Rows from block 2 of a small self-supervised image encoder, named by matrix and row number. Rows with one number belong to one neuron. Each number is 50 + 15 x the weight over its row's rms, rounded and kept within 0 to 99. All counts start at 0.
Before each neuron's rows are labels from the 100 images, of 14976, where the neuron reaches its highest value: "peak at" is the part of the image that holds the peak. Only what is clearly more common there than usual is listed. The data: photos of plants and fungi (iNaturalist).
# fc1: MLP up (model.blocks.2.mlp.fc1.weight, 256x64), inputs 0-63
# fc2: MLP down (model.blocks.2.mlp.fc2.weight, 64x256, transposed), outputs 0-63

peak at: top left
fc1.199:61 56 54 47 25 72 40 62 40 77 37 50 84 62 74 47 54 50 40 57 66 57 57 38 51 72 24 38 51 29 50 43 56 47 46 55 33 64 52 73 19 59 34 43 55 58 42 54 20 47 29 49 33 51 50 52 76 79 71 35 23 65 44 56
fc2.199:38 55 72 53 63 90 47 36 68 49 70 36 00 45 64 38 60 29 53 61 29 53 22 40 38 34 70 48 45 50 47 68 49 63 63 54 60 49 52 52 81 35 35 51 33 48 58 40 63 50 59 58 53 55 32 33 56 41 54 42 65 38 38 65

peak at: top centre
fc1.215:39 15 49 39 68 24 59 66 49 32 31 22 37 61 81 45 35 61 47 68 24 76 86 29 68 53 45 63 28 38 63 46 59 39 65 42 59 50 67 54 43 59 58 49 69 66 46 34 36 26 62 51 54 59 66 61 60 51 51 41 48 42 52 37
fc2.215:57 32 37 46 55 55 40 48 39 51 62 44 91 55 25 71 21 57 48 75 51 52 59 39 30 90 63 23 61 64 46 59 45 33 52 28 47 50 51 28 40 24 47 64 53 38 62 68 67 34 48 69 69 40 73 40 46 39 53 43 66 40 49 57

peak at: top centre; top left
fc1.216:50 73 32 35 48 42 53 56 63 55 48 53 70 46 32 30 58 61 53 54 70 43 67 53 67 53 47 06 24 66 54 52 41 71 39 79 48 64 68 49 30 65 61 57 54 38 51 15 30 51 60 23 34 34 42 55 74 69 69 45 51 40 69 52
fc2.216:66 30 60 44 55 49 55 64 46 44 47 60 22 61 74 56 63 40 28 48 26 51 38 46 40 57 40 84 62 11 37 40 59 31 77 46 51 35 42 62 77 50 35 63 47 48 59 55 73 50 39 70 77 70 53 35 34 34 25 49 70 53 49 49

peak at: top right; bottom right
fc1.118:70 36 65 60 42 84 49 91 54 17 39 66 31 60 73 40 56 41 58 46 50 47 59 37 36 64 58 41 43 59 75 43 39 45 48 81 33 30 42 82 44 38 46 52 39 36 37 31 66 34 62 42 71 43 53 60 73 43 60 46 56 52 53 39
fc2.118:30 40 28 52 49 29 57 70 44 69 46 37 65 62 74 51 74 69 62 58 33 42 53 22 20 33 41 46 47 51 52 38 48 52 51 37 56 62 41 44 71 24 38 48 51 63 33 46 73 54 63 54 43 44 53 58 09 50 78 49 66 58 74 78

peak at: top centre
fc1.34:53 43 78 57 33 56 47 44 34 40 48 68 53 47 29 44 43 47 41 68 68 55 43 29 59 09 57 56 36 63 58 55 89 37 49 47 51 49 39 32 67 53 29 81 40 37 73 41 49 26 86 46 44 51 61 54 66 53 73 60 46 41 37 70
fc2.34:58 57 34 30 55 50 51 55 69 36 63 63 59 65 61 47 58 55 35 28 17 47 63 77 39 68 26 61 50 57 44 38 05 54 56 52 39 53 61 62 56 61 66 33 68 71 43 50 74 81 24 54 64 39 30 55 49 28 48 34 54 39 54 38

peak at: top left
fc1.92:37 17 51 67 68 52 41 35 63 42 39 27 51 45 63 19 38 41 60 44 46 69 33 41 54 66 28 48 52 48 65 23 52 43 65 47 43 73 60 37 58 78 45 38 28 49 51 33 54 45 50 40 38 65 47 54 58 77 70 34 27 91 42 66
fc2.92:40 72 59 52 30 71 46 65 59 40 52 50 44 92 49 71 43 55 73 61 53 40 24 61 43 39 34 68 40 63 48 50 70 59 41 34 36 22 65 65 30 53 34 56 33 48 69 30 59 23 40 44 70 49 66 23 44 42 68 25 47 44 53 62

peak at: bottom centre
fc1.24:53 06 31 60 48 48 65 28 67 56 53 54 56 62 69 66 40 32 46 44 53 53 60 57 62 25 30 48 79 63 69 45 48 71 37 27 44 66 59 73 57 16 37 65 70 47 42 31 51 65 63 42 49 29 32 32 37 46 72 53 64 53 53 54
fc2.24:30 42 46 70 78 40 52 51 40 62 70 60 53 55 26 26 64 92 42 82 25 41 61 40 13 70 40 60 59 55 56 41 50 55 58 51 46 38 41 63 43 43 75 56 50 50 60 36 25 57 40 35 66 47 52 61 24 67 36 33 45 50 58 50

peak at: top centre
fc1.158:35 55 64 77 58 34 40 68 39 57 38 26 53 40 58 61 30 36 46 59 65 58 59 64 56 74 43 74 34 32 50 44 49 48 34 11 79 63 52 29 58 51 47 46 52 75 62 56 47 58 47 33 25 56 40 50 31 44 57 36 28 22 58 80
fc2.158:44 49 48 01 37 84 48 61 34 53 86 51 30 65 47 46 60 66 32 57 42 38 37 31 56 27 44 65 44 48 76 43 39 53 69 72 28 52 32 72 24 71 52 36 64 50 46 52 56 40 43 62 61 43 46 37 55 52 50 48 60 74 51 52

peak at: middle left
fc1.208:64 55 81 37 66 58 74 59 30 61 53 31 76 63 47 18 64 40 49 40 47 41 74 49 15 47 46 49 39 52 53 57 37 42 50 39 59 46 64 61 80 64 36 52 62 56 56 25 36 23 36 37 72 26 74 54 58 61 60 62 49 34 39 43
fc2.208:34 48 21 61 43 54 34 35 39 72 45 76 16 53 35 63 66 67 50 44 51 54 44 39 94 30 51 38 48 61 50 42 73 62 32 61 44 45 50 33 15 31 75 54 53 37 46 50 66 55 64 62 51 72 38 32 44 51 44 38 67 66 62 50

peak at: top left
fc1.228:60 60 70 63 29 53 14 59 87 47 40 75 68 47 62 67 33 22 57 53 51 47 41 62 32 63 43 59 39 37 46 54 80 63 46 52 28 66 36 48 29 84 51 57 57 55 40 21 40 46 39 50 58 49 67 46 60 54 32 42 61 53 28 65
fc2.228:29 49 53 55 77 52 76 45 20 48 49 16 34 27 45 57 53 56 58 60 19 69 52 40 72 44 40 38 56 57 47 82 38 45 66 72 51 54 50 71 62 50 38 61 39 44 55 69 59 58 72 30 40 15 35 35 51 65 69 54 43 45 52 35

peak at: top centre
fc1.250:37 30 43 60 41 50 49 51 33 56 30 54 66 29 72 54 38 57 55 67 54 63 59 46 60 50 70 46 42 18 44 31 36 33 63 21 71 36 46 65 60 67 61 51 79 59 54 38 35 60 58 60 41 19 59 90 33 70 49 67 71 39 62 43
fc2.250:52 32 41 41 68 33 52 61 58 49 82 57 54 41 30 59 50 53 57 64 59 43 30 56 35 55 47 40 36 59 51 85 46 67 54 61 69 62 47 42 33 49 46 62 16 42 30 66 90 29 37 37 72 41 53 34 32 17 52 65 35 58 43 62

peak at: bottom left
fc1.32:23 60 42 61 44 56 40 46 53 55 39 46 57 65 38 43 43 61 38 44 20 88 58 56 66 22 55 42 74 59 60 59 72 48 76 44 54 72 40 50 44 51 48 56 35 59 24 52 33 55 71 18 63 36 62 60 42 39 29 75 22 30 51 38
fc2.32:42 47 34 39 60 58 94 59 37 68 31 64 44 56 74 46 56 54 70 40 71 40 47 48 38 54 22 46 64 49 36 16 31 18 43 31 47 46 35 68 56 28 35 64 62 66 76 49 67 57 34 67 52 40 41 53 46 65 39 51 50 63 56 71

peak at: top right; top left
fc1.8:46 59 45 53 35 38 58 55 46 42 67 76 60 28 29 31 60 57 62 23 80 65 26 85 43 62 37 42 30 39 50 54 38 44 51 57 45 47 45 41 68 57 40 45 57 33 75 27 62 41 58 39 58 57 15 63 53 70 51 68 63 48 84 39
fc2.8:42 31 61 45 56 44 08 85 68 53 43 35 67 60 76 59 56 38 23 50 56 33 69 47 45 54 50 68 52 65 33 22 47 40 80 60 51 62 68 38 47 64 44 50 43 49 39 57 44 42 37 80 46 34 79 27 37 40 39 55 64 57 40 48

peak at: top left
fc1.53:54 65 59 74 43 30 41 28 63 53 50 35 67 41 47 45 38 17 40 36 41 58 49 39 50 47 48 55 44 50 73 72 55 82 44 46 37 35 47 10 42 49 68 55 40 48 73 49 50 57 20 36 51 37 47 79 54 72 07 45 46 48 42 50
fc2.53:48 65 59 68 66 63 31 66 37 75 29 54 47 34 78 53 44 54 46 59 34 81 58 45 61 37 32 55 53 50 49 42 57 36 53 36 43 32 49 85 23 64 22 62 47 30 36 34 60 51 64 36 41 45 67 48 55 74 30 57 76 29 57 28