{
  "arch": "caformer",
  "model": "self-supervised image encoder",
  "dataset": "photos of plants and fungi (iNaturalist)",
  "train_examples": 45211,
  "image_size": 32,
  "crop_scale_min": 0.3,
  "horizontal_flip": true,
  "translate": 0.12,
  "color_jitter": 0.4,
  "method": "simclr",
  "norm": "layernorm",
  "norm_position": "pre",
  "activation": "relu",
  "mlp_ratio": 4,
  "head_dim": 32,
  "fused_qkv": true,
  "qk_norm": false,
  "parallel_block": false,
  "inner_norm": false,
  "drop_path": 0.1,
  "patch_size": [2, 2],
  "depths": [3, 6, 6],
  "widths": [64, 128, 256],
  "kernel_size": 3,
  "projector_hidden": 512,
  "projector_out": 256,
  "projector_hidden_layers": 2,
  "temperature": 0.2,
  "init": "lecun_normal",
  "residual_init": "none",
  "optimizer": "muon",
  "muon_scale": "spectral",
  "lr": 0.025,
  "momentum": 0.95,
  "nesterov": true,
  "orthogonalizer": "newton_schulz_5",
  "adamw_lr_other_params": 0.0011,
  "grad_clip": 0.5,
  "steps": 8300,
  "batch_size": 128,
  "epochs": 23.5,
  "lr_schedule": "wsd",
  "decay_fraction": 0.4,
  "final_lr_fraction": 0,
  "warmup_steps": 410,
  "weight_decay": 0.03,
  "adamw_weight_decay_other_params": 0.05
}
Rows from block 4 of a small self-supervised image encoder, named by matrix and row number. Rows with one number belong to one neuron. Each number is 128 + 24 x the weight over its row's rms, rounded and kept within 0 to 255. All counts start at 0. Numbers have three digits each. After the name is the row's rms in percent of the matrix's.
After each neuron's rows are labels from the 100 images, of 14976, where the neuron reaches its highest value: "colour at peak" is the nearest of a few named colours to the mean colour under the peak. Only what is clearly more common there than usual is listed. The data: photos of plants and fungi (iNaturalist). In brackets: how many of the 100.
# fc1: MLP up (model.blocks.4.mlp.fc1.weight, 512x128), inputs 0-63
# fc2: MLP down (model.blocks.4.mlp.fc2.weight, 128x512, transposed), outputs 0-63

fc1.173 101:165133160111119127172150121167102144129146123125083119140109166130176127129137094104120118168135119113142151123117125113118132140140098132150103110154126133131143125099117177138158113138153147
fc2.173 091:154125154147131157158106121163143103121106158159131158178131093132145130121133135133117157148164154117102136122131116098118162137160096132141127155113126144090134153102113080097138108147129122
colour at peak: grey (76)

fc1.504 082:094138113134089129126169177132117121117119124167097159105167118085126109104136148133140123151190128135159143120123077100138147159118105125121138157115090139173137151145107162175141094121157147
fc2.504 086:106138093137121122158124080139126126145133159150133110118126168095145130100079111138120152121130105127090158124146153150176156101129126159130100087147129186107144178119111073131131125173080145
colour at peak: black (36)

fc1.284 140:143146148111125108136155090113139180109134100082131124100113127118112127160156124126135113132144114127075185105124144133146126125115114104085182118092135162084089126117103110132146089144165125
fc2.284 139:129121116089060122134133103159097139094133153102119131113121115177136167146100143119138128137153132113131131111108115144135151093159129133066109132129128138131189126100120094148140148098158086
colour at peak: black (41)

fc1.298 159:111133105092150142188105157110138127128127110105127107122140117109094133163129118148118084145132150199096114106111149150105153146146096120135122106102104136105135186147102101161151128096113126
fc2.298 154:165127145149158123144120157137141131089129128164112137106133115139154142126110149125148141098099131132102111133192130161147109135071137117133150133101117163154156116151073132158081111124137148
colour at peak: pink (29)

fc1.221 094:131153147139125132149147122116142161109131119165065135171101114142098119148117110138136149088120133158142145113134109187121129113126134076096110095146144167160124145121144137154095103108127108
fc2.221 101:128163106122170085145142170113111112130150074114107148125139109099133162118133088124118136105154104121123147127089150099106165148196158104126146137143130133096130126133127131114114154126129108
colour at peak: pink (26)

fc1.350 077:085135116148152103111134165090114116116099119164115111110132109118150153136136118159127119113141123142149138130148104150168127068129106133163115149137156136093176169113080187153107103127128168
fc2.350 087:136146154119119128077116120164118140136102144130069120114137179142102160121104126137131145149090157148129090102112155145123144147123144151139120134140144073136145116155142153115158142110111115
colour at peak: white (80)

fc1.389 151:131106136096118162160158116088131124182102149175104152165084132122155138116143124132103118139118148181104127107169121086143158169110087121149091140132127124115121098114135137100113137115152137
fc2.389 150:098107116153118146103112126142143080137071103168117107096143148166127160175090146151131124138114141126098182126140152099097149116113144183151122115126113148143159122097119110120095131118127105
colour at peak: grey (82)

fc1.51 116:152122175122100146133117131174086100172128132110104122109160112104173170122140109113129125134152166132126180172126127123161137109123135121155119121108128139124126109157133135124147123116092140
fc2.51 151:093161109124100116121128156098128147166129152156095128135155143165132089146117118092154116144159084118133085127145144108125141149114147115071144105138085155121123143139118127134168095108113124
colour at peak: white (34); pink (29)

fc1.415 055:128106148133111155107152079114131147119113191115158098171149117055187151097133135142149161147142105120111124160121132106114119107143136111118164123157144120152134133087164105141102111111135144
fc2.415 057:096145116101106075125144174120087114128136099124144143126162076120105139149110119144105135129155152101149181126151099108147153113099081132113096151160110135122137127124111116140128120129109113
colour at peak: black (65)

fc1.165 113:128109134151115136091150130118090151129145159115135145127159155117131135121119131127130164098107113146131115129135159137140165136133129132116119100163064128118090136147096136097119131149146147
fc2.165 112:144152123123134107088101150108144110085137124153089116080090137122130142091149146092134076123087178130103150100136141162090128106117116101169117126110138134105119133126150124127096160112102126
colour at peak: pink (27)

fc1.314 093:138105166150116119114129124132124123078138171141132141128169174119142113167085112116115089127143104147144093120146138149108112112134094175113150130103121132172144142096078136098160130102140124
fc2.314 105:128048117088118086133163134129109122128130139141118091182140140111128134084180125139134129165118141141092109131145155145098091158108156127124125115135126121115141132144137144162105161139107125
colour at peak: black (61)

fc1.407 035:128107165107147123131168146110125139147124128148145139115183101101141166148152055153129132177141089139117121169140133100114124140120155125141143141083091086119094121099104150130116113180152123
fc2.407 028:078115116162150110133128079172117116114158128123106122098158078113100129140159121111088136132161132121149127143134156133163127101123112160148133081131116114141155155094123149124113083095091130
colour at peak: white (31)

fc1.455 099:138132150129132127096117127105118129179080130142118128116124127130085103117097133127084137096106176126161095092110127135126125149138174131122106126146183094153156163146146129115136103106144087
fc2.455 107:134178166167138126157133147120108141133118095148143131149141133190123140133175080125109101139101105130164101107133165120115170107115121133143131107157083144151125130142115131118172144119148101
colour at peak: white (42); pink (40)

fc1.278 135:161153147164112150127126147127111128125128147134156159104106159164123157111116143162160121152145131134110083141114109086137106116162118079113161117122141127106131149101135137183117116138126138
fc2.278 146:104084137154141116122115114110157112149094153139109136143135143125132120128126173144123121173130115114134132139187079127132121127114087174124090128145153128122121148126151116107104108105088153
colour at peak: grey (81)