From a checkpoint of a small self-supervised image encoder: muon at rate 0.025.
Rows from block 4 of a small self-supervised image encoder, named by matrix and row number. Rows with one number belong to one neuron. Each number is 128 + 32 x the weight over its row's rms, rounded and kept within 0 to 255. All counts start at 0. Numbers have three digits each.
Before each neuron's rows are labels from the 100 images, of 14976, where the neuron reaches its highest value: "strongest on" is what is common among them. Only what is clearly more common there than usual is listed. The data: photos of plants and fungi (iNaturalist).
# fc1: MLP up (model.blocks.4.mlp.fc1.weight, 512x128), inputs 0-63
# fc2: MLP down (model.blocks.4.mlp.fc2.weight, 128x512, transposed), outputs 0-63

strongest on: class Liliopsida
fc1.245:159189156136130094088093109109146119167049156161110154110223137149124123128156123123152069171131112140083112123120145116213133126101146123157201113124155056199133130118146108138098145155125117
fc2.245:135090173124141113114144123136120165158142181169121092122080153129154178144088144119147133153158143126127072105115082110116078171085150134146054196158127087110180159154121159086084163106104139

strongest on: class: Liliopsida; order Asparagales; family: Asparagaceae
fc1.503:134167166195107147111120130098123088086121109127110129160090112092139157167059152104077141146111126100153182067158151137107120132128113201172191073099087136121137179093126130163094105207148160
fc2.503:125135100095143116179133120203059176200167117106093098062123155099133121159126140104140115110111117090125131120093138119112125103102102146120140157119119135115154115101180100065110087116083149

strongest on: class Liliopsida
fc1.281:149076155151153145146097085164126096147171170129127154127130104155184113168191161127106103122106115125213140118104095056146170158161084113163182105146097087149179119129100134172128085082096118
fc2.281:157093174082150073142089139159134131138093095125142114151075096111123123141134148166107120179102103163147127165119165167126144124107157158159126108187110089112118098138131096141129085141073075

strongest on: class Liliopsida
fc1.17:129100182166123131128141107110089102140108105139147117152147135129173177116094099144063125119125124127119095113157109099175126143135079151103127155182130082145184135138097055108094106122104133
fc2.17:124140123098103111097126079127114150070151154116153153123183143101120089127148103153105110127081176129212083105119165141053098121149143185067130177154124115123108154090139151222153190123133114

strongest on: order Asterales; family: Asteraceae
fc1.394:100133133160097136156081196139136082199159149073121136117145165151128133176140120117117139161102108140152137088120119120167187155129136146102138109086112130094125175115119104139069085118100125
fc2.394:088137201156130135104116177154098104143162119121099123168131093171139151124088127104151084148135153107122094130166090162176186112137104182197144085109150156126091140124147104124112083100096101

strongest on: order Asparagales; family: Asparagaceae; text has "yucca"
fc1.466:105163152127140156158125073127121130147159093105046150130131153041125135122081101114115107157155144163119139120145189122164110134132128195134171089133135103151145130098170105115100090155072121
fc2.466:134127139172196109108143101183132139201184112138136085194144161138082123144109122134173154143193133133119143137101148157135072074159130113184074105094097132105149147084183121119097067136117091

strongest on: class Liliopsida
fc1.372:115187158152104139087098081216168120136149148177172151116124136114108178126116112121111140136152081109119124135098062115132081100099091147155181147203143169136155086121078123164147119116086153
fc2.372:143108157106108149162129079110165118087090102136115101157122126097127108169161136075159181163188112111163065163107129089138109129134129155077115131177084118179134096158099160141107143157092125

strongest on: class: Liliopsida; order Asparagales; family: Asparagaceae
fc1.115:139098205161108152132081154195140113141109140139118123068134138104112089136122153094092174087046155077188174170162133100153098178103138131131159177138076122132163093106117057166151169130078148
fc2.115:106113139128119143113155105110132170146145152149172094122113162174164129186178117105130088222131124143152136117113126113163123148191085175087107098169117126127074080130168099136076131140130099

strongest on: order Asterales; family: Asteraceae
fc1.74:132140162147115119085133072185157113120143150099159062094094164132134136153136081122170126208072107066092127110187099127091152109119127151162151074168110130131107166214132166125148122089129123
fc2.74:111183126119090130073150153153112150134189135156130129176108092124138108149099107134164115121156152066136087183125121153144130117166143096113139114121060195142081143118138176104142123113150088

strongest on: order Caryophyllales; class Liliopsida
fc1.468:077156177148115191076081067159183100163095108091111158097082196078122140126143124165136162125096148122120191102164152093090095173118091174103130152144119075109178101101107117103083122216166129
fc2.468:116157125120153124090127112173134157158111131119088057163173154134109086153127130115187188144159122152185114113162125162187118157135103137162109134101127129132150057059180072153142097098119123

strongest on: order Asparagales; family: Asparagaceae; text has "yucca"
fc1.55:119148184096163176132136123105123142188084100170106135154140156117163089114128144128180105114128095142143177089122118094109115147171111113098156144118076187145143076140126085137164107108140170
fc2.55:108184119119147147197118130127070147124108099057061134156102144178115107132097072134115122149175086135101103127164120190086136144140108147159065210090154130147153151126144121117116118118135156

strongest on: class Liliopsida
fc1.141:114124116129154096115095129194154112141090198094126102077145191163136154140128170174135108063145146124119124113081152092138122125090131144174192129148106040181130111121109119120154133124099083
fc2.141:109124178096127138043133138133126127170148082166159159203096116110095140162165127108080146158074129125187182117095087172163166118146144194119072163127117065140166120127117099141134132117069083

strongest on: order Asparagales; family: Asparagaceae; text has "yucca"
fc1.479:136126124185150133149163101149095116184156078119090056116141163101120136139099107120122145139150059117131152122152201147100171041134150138138181122138122108181121116119174093150098148142090144
fc2.479:150166164164104118117169126194129149173107153120100195159142123111148134096184065136117182168159139143142134161141099172133082148132136153155078123128126112131175091057135147146118099160120141

strongest on: order Asterales; family: Asteraceae
fc1.430:169071120136122089141148091118181081133120155139107134112134115132144119181119167128170148165099125124117095130176078135139128121118150067144131053128145160162156189152120110109104150157159104
fc2.430:139134174088137076136148107159110127090115095117130108103155079156161124108134131081216111102135125102140089185145076116165150136145098103036165090080140115137115135135145193103150135066109134

strongest on: class Liliopsida
fc1.485:097102144118133079138101161134088151173151102146095143136132173110161112131114137151109149120135102110135077103131112120127086154084100136106170134137114138134145123065060175162106151110071160
fc2.485:114100150133146079074124126121119148091090111195115121195164117106126180141231123082119092145174143144157112127048125135121112159131140176114103179134124119078128148125093144138179133089121089

strongest on: class: Liliopsida; order Asparagales; family: Asparagaceae
fc1.353:175080177154073129129110058129098117154124115104100177098157176148136167144120198133115085110135110153166094157121141140083125141177147150122189109135091161107100137142188096157108176142172108
fc2.353:150174169089088125123158073098167074095163146162123158131105131131127128171183151157137156162163101148107101125138116104100134104082086110109045107132178062139085155169124139123176090143139127

strongest on: order Asterales; family: Asteraceae
fc1.101:089147171127155134147122116172142053142184181133154120117148111086151121163164084132120072157174177118152057130161071108139162123166097070112123049115159094144119107152112175089137076159123124
fc2.101:177110146160066118106138132158119124111103052114135141162164114136163176154130099126044115055157138083128062085177101123140107128182188116171178098142087089124087135152094075094107119142085096

strongest on: order Asterales; family: Asteraceae
fc1.124:150159152149133137147108152146148083078142144093127117119095141119153143123141107103099104099145175116154188137183108080189196145104122087209094114085190145086145148107060094127055084093144161
fc2.124:105138172182103121100182131130087094155155106160114043088151130138127116100144134152166133136112124128133072122138094095167135152147077124109122136157116199160136134128077107092155070119095108