A small self-supervised image encoder, trained from scratch.
Model: 6.79M parameters, 32-pixel images, patch size [2, 2], widths [64, 128, 256].
Training: 8300 steps, batches of 128.
Rows from block 10 of a small self-supervised image encoder, named by matrix and row number. Rows with one number belong to one neuron. Each number is 500 + 40 x the weight over its row's rms, rounded and kept within 0 to 999. All counts start at 0. Numbers have three digits each.
After each neuron's rows are labels from the 100 images, of 14976, where the neuron reaches its highest value: "strongest on" is what is common among them. Only what is clearly more common there than usual is listed. The data: photos of plants and fungi (iNaturalist).
# fc1: MLP up (model.blocks.10.mlp.fc1.weight, 1024x256), inputs 0-127
# fc2: MLP down (model.blocks.10.mlp.fc2.weight, 256x1024, transposed), outputs 0-127

fc1.697:513428570454513584494545540527507498492455568481472484519575521451444542510510436480504514499419462541481432529475484518480452518526486524484494479503520504450484479444507559406476492454465578482497504509545492517535473470490583553526493497497515539480575481544485539512512544501518433486496388496485464470456543457437428439507558495539458489419494494480476523436519469546400450502589
fc2.697:470551523534517573438529508544526427489537514484577402509496539475487572459488463500436506495504425534467466476539461431492487527519515445526482545499464512510538467508529500426479494470424537528533517497410511538478485393497547455457498496493498446574477449527556416516490511524527525544510519479477473510511498546496500375530538437462572438530486482534427529461488474565545460556446
strongest on: order Asparagales; family: Asparagaceae; text has "yucca"

fc1.451:490531493530523559491437474572458477440468570544538499539582558463547477485519489511410545475498502479486410517443516414546522483508462489438527543481500515449558541476507528515531516513528540451471535493404519475452479411480499540457553494456535537491547387466491521503490556509507470496482500474524529530524468567458526476500549549455538469508525496508518494509525477485470454542501
fc2.451:488484491509555543493469489421479526595487501509396473508478507547543464518495482473479549473504512516503600511498510504535568474515511487498512459451455498556446545514499529485518557583518526453479544555475489494419513533500559516466444552458524459468532534528494521477569480531547507451574493520487499542503499460490445468524495554507484572607490494520478528542448484388451506427561
strongest on: class Liliopsida

fc1.479:565555463478540494478539496498510417507444500515502437516530532502443494416544479506472509532498459453529504524542433394481468526571514524540519492533453485556456505591548492468550501572523415538497495491497529526402467479509480491443436459557498477445459473499531531535549473423537518495589505538567502460482556500488497515480437552469456431497448478532476559467504463432483407587444
fc2.479:554541466494517483545574509526507472504430489515558498468512465508429510485409494509464503494472471534506495535462449465579553471515501497486558513487450483465417496468470425507488483489466468510488451514569466505493506516434509575542473518513499561485430512489541450512512545532468458494542559536488539514503560506553573458449522493484552482534532505396392501564503420547418510470452
strongest on: class Polypodiopsida

fc1.746:508467476405570477530579524500531499498528466492478468506491509468516487446546465449479573440516449487454452517482484489532517518520476525423477454495477447558493520474464498529511509535559475511519493517503579472523478455505500457486441462615482522470549526537590582434497517532520474466479541468522527465452528441472496524494553486558505469518528679493485500467524520507511492517460
fc2.746:479507413490517526496488489520524485505428472493543470532509501433548507479479543459424507491614454521479473539487632452516510476530535519516471487476502483544453502533490522529510442466545521509435533524555439569437500533493478515496551476569447584484464506461440553453510517518469525456511558453539542553542421505465428463509495534498494519505462479541537556488463536448493523544500
strongest on: class: Liliopsida; order Asparagales; family: Asparagaceae

fc1.14:536448498499542539546540469475453425483519545522495481477451475433429445502528545579426477463524483473484526563529410500491515528488516472509483558509568467533563519389448544502491491470492569513441470492512473522485568453472529456531497435487430523587459449504503475447509479479489530425470497492522492574423479560458525465515557541494510495507501500455490543492479467519522539561509
fc2.14:508542505454525498517519530462569508495444483444505513547512515450576492500387506470500481496500405542523527543482508512429543510557467504538547487571440540451465525481524498430489554542534520428470511542549443591463488424503479559479539494538480457524576470512495541489497450517467567494524500518456522445559536492466425559487573532507531471469488495566518533534536493537516474504512
strongest on: order Caryophyllales; family: Cactaceae

fc1.295:518467562514566440447519491533486490533472495514409574497481516470549476509489512565498494559489543532507529477482505467546525440457437432568533480520504516522429443523516494562561475494479559496511503496493493427497489483577451501477417488512523482502464440462579423538486506547496530492516430459518493463515520462428550494496481511575466564519560498554510521437464411463440541595466
fc2.295:475547408516501534535537509553476474539487492461504530490545535448555456521406494465459529499518476537514506477476531562488509482481551459561491480571541463434599474524447531520548511445492503476411505498467434560518467561487442542491444501538548530543472467477502503492530510434458470490549583553505561523526509527435558475464592458545460497513507542516457535546508563497442467524528
strongest on: class Polypodiopsida; text has "fern"; order Polypodiales

fc1.287:502572496550531497539539469495516458546529579475462484511438505530495557452538522503443528543548500471460449519540531530474442508478513472478519573485513437524526482461471529451499451481483529441537544527524522530498510507529549476477478473504471459511514486502515504447455498575506511482557538476570520536556475541474503449487497570548440520528466503522499512578509507472454446442528
fc2.287:494516465442488512497495511515458479469473464528474573543518517475457541506544511564482624426479500550498503518512543505510536477481445412482514529536509476477542441455524465563496490474556434477495512543555445519541417649476493551470502489514490506500462491528442497513514525427525515545534462525527475545550570505424536425529444521460520528457472469485521503481517479516413498536568
strongest on: class Liliopsida

fc1.174:483547500545521445593458507581508466532493535495465471523508524525486586509530519566524496596470495468501500445454519535458518529507532437524458515536445533491446487527556446408497477442494499434497455491489541500400498570538506417490525512478488410548523497509648491460491441443537538541506436460479483461461538584485485514536468443463503542526413482531424529450491498490459477523501
fc2.174:466527551513515448485513555474508442468522539476481456570473490513535572464471490561539506516528580537467460460429530448474521514495504547554554556441440512507457493456527487495485486498497552499471564494473639424468504512462521505513491462517467442574511505577497537521510514496474440552492544403472480497452462532526585556536459497554561490513496541432498450542521475588478544422463
strongest on: order Fagales

fc1.171:506531443523601582518510498600460491457512531486444516445527476377466537564549505492426509535545528471511498554564488465472472512558520467453467464545446516522558544446474576489523474517482498539483533521522486555474445477492435479550392533447531493526513475531496525494478496518466486477490512393514451544467529504440478469523499476520504542583473447481532491555528480477521500537563
fc2.171:539537504463465461503467547534486436502489484520433550507394573444482493497558474532486538510476448551492486513481439458448521446422569489473465484500466575430483520501501545508620506587566496489440495428590500485510577506487541473521543529507504495533517503454436490405510512513459523559517468519518484503502571520465495550526454458507480509406502493539521513451464489460471476604499
strongest on: class Liliopsida

fc1.51:461495551501531537543540489484499623495531496548461578455454560450547493551455450416404466545574519493468502476492518566503435537528517472480458520471511484580460516549501570439569482442509493502485491474435472514516498441554444501503519523515456481484473493482482550467459503499512595449479513534532486485519454533407510520502513559508443547576510548493432533512539573485453428447499
fc2.51:514547533542445504456455466467491448437439464508520550494488511524506595530531555503495540551493518541518451492494527470467571507481437555470492478534561524448551479584448530525501528517473473460478492519523470545484514529451549469511522458475583572528488497506449505523573547499469544485484506570475472503506491448490466473526474521420474426459480483470464531499465514464456579609579
strongest on: class Liliopsida